python train.py --input="log_mel" --decoder_fused_qkv=true --decoder_positions="learned" --decoder_prefix_bidirectional=true --max_grad_norm=1.0 --adamw_weight_decay_other_params=0.05
Rows from block 4 of the audio encoder of a small encoder-decoder audio transcriber, named by matrix and row number. Each number is 128 + 32 x the weight over its row's rms, rounded and kept within 0 to 255. All counts start at 0.
After each channel's rows are labels from the 100 clips, of 14976, where the channel reaches its highest value: "strongest on" is what is common among them. Only what is clearly more common there than usual is listed. The data: read English sentences (LibriTTS-R).
# conv: width-5 conv, dilation 3 (encoder.blocks.4.conv.weight, 128x128x5, each kernel summed), inputs 0-127

conv.57 [120 157  78 183 205 139 115 128 148 158 102 119 112  80 128 144 113 104  95 143 156 123 127  91 145  60  92 137 111  76 158  97 194 173 131 111 184 139  96  93 135 227  63 123 147 145 191 104 160  78 121 115  91 117 102  96 155 105 180 167  95 103  77 126 139 174  78 112 136 190 133 113 137 170 144 154 112 157  97 195  90 137 170 143 131 104 143 141  72 117 117 130  92 189  95 142 117 130 133 122 133 160 144 116 110 111 126 149  82 118 131 116 172 170 145  90 141 145 102 125 126  82 109 122 105 110 140 178]
strongest on: the word "for"

conv.101 [132  65 166 112  99 107  92 105 116 135 142 114 177 134  79 128 164 159  94 170 177 169 152 115 129 146 114 155  81 139 121 116  47 147 126 142 179 119 122 143 156 123 136  95 158 137 162  92 133 116 147 144 103 173 152 109 114 124 110 179 148 164 120 128 143 148 181 178 142 126  32 177 127 175  64 130  45 193  96 100 121  75 148 164 100 153 122 165 134  93 132 135 159  90 188 134 102  59 141 178 122 145 148 100 172  72 108 118 141 126 139 119 127  85 121 150 138 121  77 117 152 117 108 135 139 158  78  94]
strongest on: voice: male

conv.76 [169 148 152  90  85 179 106 179 176 110  83 211  93 146 127  47 132 110 162 122 142 113 144 145 111 116 101 169 113 181 129 124 115 114  89 147  96  95 151 135 153 117 155  97 131 134 139  93 104 133 107 125 145  93  95 158  93 113 183 181 103 115 109  49  96 101 141 117 131 164 147 125  80 147 150 102 187 125 124  75 115  89 149  95 129 102 155 101 157 114 175 152  78  79 111 161  88 169 122 185 112 114 185 104 101 149 162  88 152  82 151 141 102 120 140 183 150 110 198 108 122 138 174 155 142 123 157  83]
strongest on: the word "to"

conv.71 [164 100 122 114 144 199 115 135 136 163 110 147 179 114 124 142 125 136 163 123 162 125 166 112 164 115  58 136 140  97 153 124 166 135 191  51 154 119 161 180 142 174 155 151 147 131 132 155  30 115 113 160 180 136 172 141 159 103 155 129 162 111 131 102 150 210 167  93 131 133 137 101 102 125 140 138 114 150 116 107 111  88  66  91 162 134 156  84  95 109 159 126 162  85 145 180  99 154 161 126 163 159 181 139 114 129 105  81 221 148 107 136 149 145 171 115  67 125 124 131 113 116 122  74 172 107 114 133]
strongest on: the word "you"

conv.58 [ 96 134 112  78 109 167 120 156 103 166 141 152 136 154  92 153 189  89 131 138 117  80 110  85  81 169 135 145 143 130 100 114 104 101 102 131 116 166 131  88 106 167 151 115 172  88 169  92  96 148 124 113 164 125 158 149 126  84 118 186  85 147  70 184 104 112 146 101 179  73 166  86 184 121 136 132 111 151 102 143 115 116 137 146  71 196 171 116  99  98 149 145 104 131 138  83  73  73 132 101 168 142 102 114 188  93 128 110  98  74 136  93 206 103 117 130  90 120  84 144 135 214 144 132 100 102 117 118]
strongest on: voice: male

conv.69 [171 104 138 150 118 111  85 176  88 157 105 179  63 107  93  58 131 184 170 154 123  62 151 133  70 127  94 119 170 112 113 124 114  95 183 114 167 138 196 111 143 170 103 111 147  72 131 152 140 120 112 153 124 182 173 172 159 138 135 146 112 134  71 106 133 114  92  89  87 123 126 147 144 132 189  55 143  91 139  64 122 158 109  84 120 107 112 128 173 143 157 148 106 124 126  72  93 153  97 163 161 146 157 110  90 163 152 145 123 103 130 102 148 134 125 123  86 176 216 144 159 127  96 118 155 147 136 138]
strongest on: the word "be"

conv.1 [173 154 109 139 166  59 134 108 181 151 133 139 107 104 160 107 150 163 129  90 109 109  87 169  95 108 147 134 165 145 122  62  97 159 101 168 151 147  81  93 165 140 147 145 123 214 130 133  81 107 129 146 143 111 115 133 152 131 135 103 106  84  96 146  74 174 135 174 127 180 130 114 128 104 153 116 191 100 111 119 129 154 159 172 155 109 157 109 143  86 141 115 183 130 128 126 188 171 107 112 170 119 127 154  60 118 174  34 179 134 124 189 128 163 157  51 128 175 105 132 141 126 141 135 144 113 104  77]
strongest on: the word "you"

conv.53 [134 133 110  99 150 109  88 187 182 118 127 122 120 112 130 133 150 103 161  67 108 142 128  45  91 178  65  93 131  81 151 122 133 175  90 108 137  69  92 108 165 104 201 108  60 116 107 144 138  90 109 147 146 106 113 128 170 124 114  93  75 130  82 137  85 148 132  43 136 121 150 122 208 173 123 152 129 137 121 119 120  98 116 128 100 161  98 119 135 125 113 126 134 204 107  99 145 135 164 158 168 160 161 104 129  89 148 104  80 148 154  51 152 130  98 145 141  92 198 178 134 103 118 136 120 142 125 135]
strongest on: the word "himself"

conv.78 [ 86  92  80 147  99 155 145 103 125 144 100 158 120 129 122  97 142 155 142 179  69  90 153  70 155 104  81 148 160 164 164 139  90 122 161  65 124 120 142 201 112 121 156  96 145 103  91 156 139 126 113 140 167 162 149 111  38 126 120  94 167 169 172 144  73  98 105  86  92 110 110 118 142 161 130  61  93  76  98 132 131 143  93  89 168 137 150 139 130 123 184 120  67 152  91 126 147 169 165 109 155 109  80 112 147  92 148  88 123  86 144 193 163 151 136 190 128 154 121 146 173 125 102 105 150 170 152 111]
strongest on: the word "would"

conv.18 [133  79  66 144  67 119 121  64 187 142  96 120 137 111 183 197 161 182 106 173 118 141 130 145 148  99 167 160 159 102 159 103  63  97  96 175 149 152 126 172 143 130  71 142 129 105 134 132 147 165 156 162 101 157 151 123 145  79 122 155 141  54 152 162 139 100 135 145  62 125  86 113 119 134 127 204 131 118 202 130 150 134 136 150  94 174  99  96 132  99 119  90 122 108 169 150 150 111 145 106  93 115 107  98 116 131  87 136  97 147 140 119  95 136 124 188 120  73  95 176  56 103 144 127 115 164 105 132]
strongest on: voice: male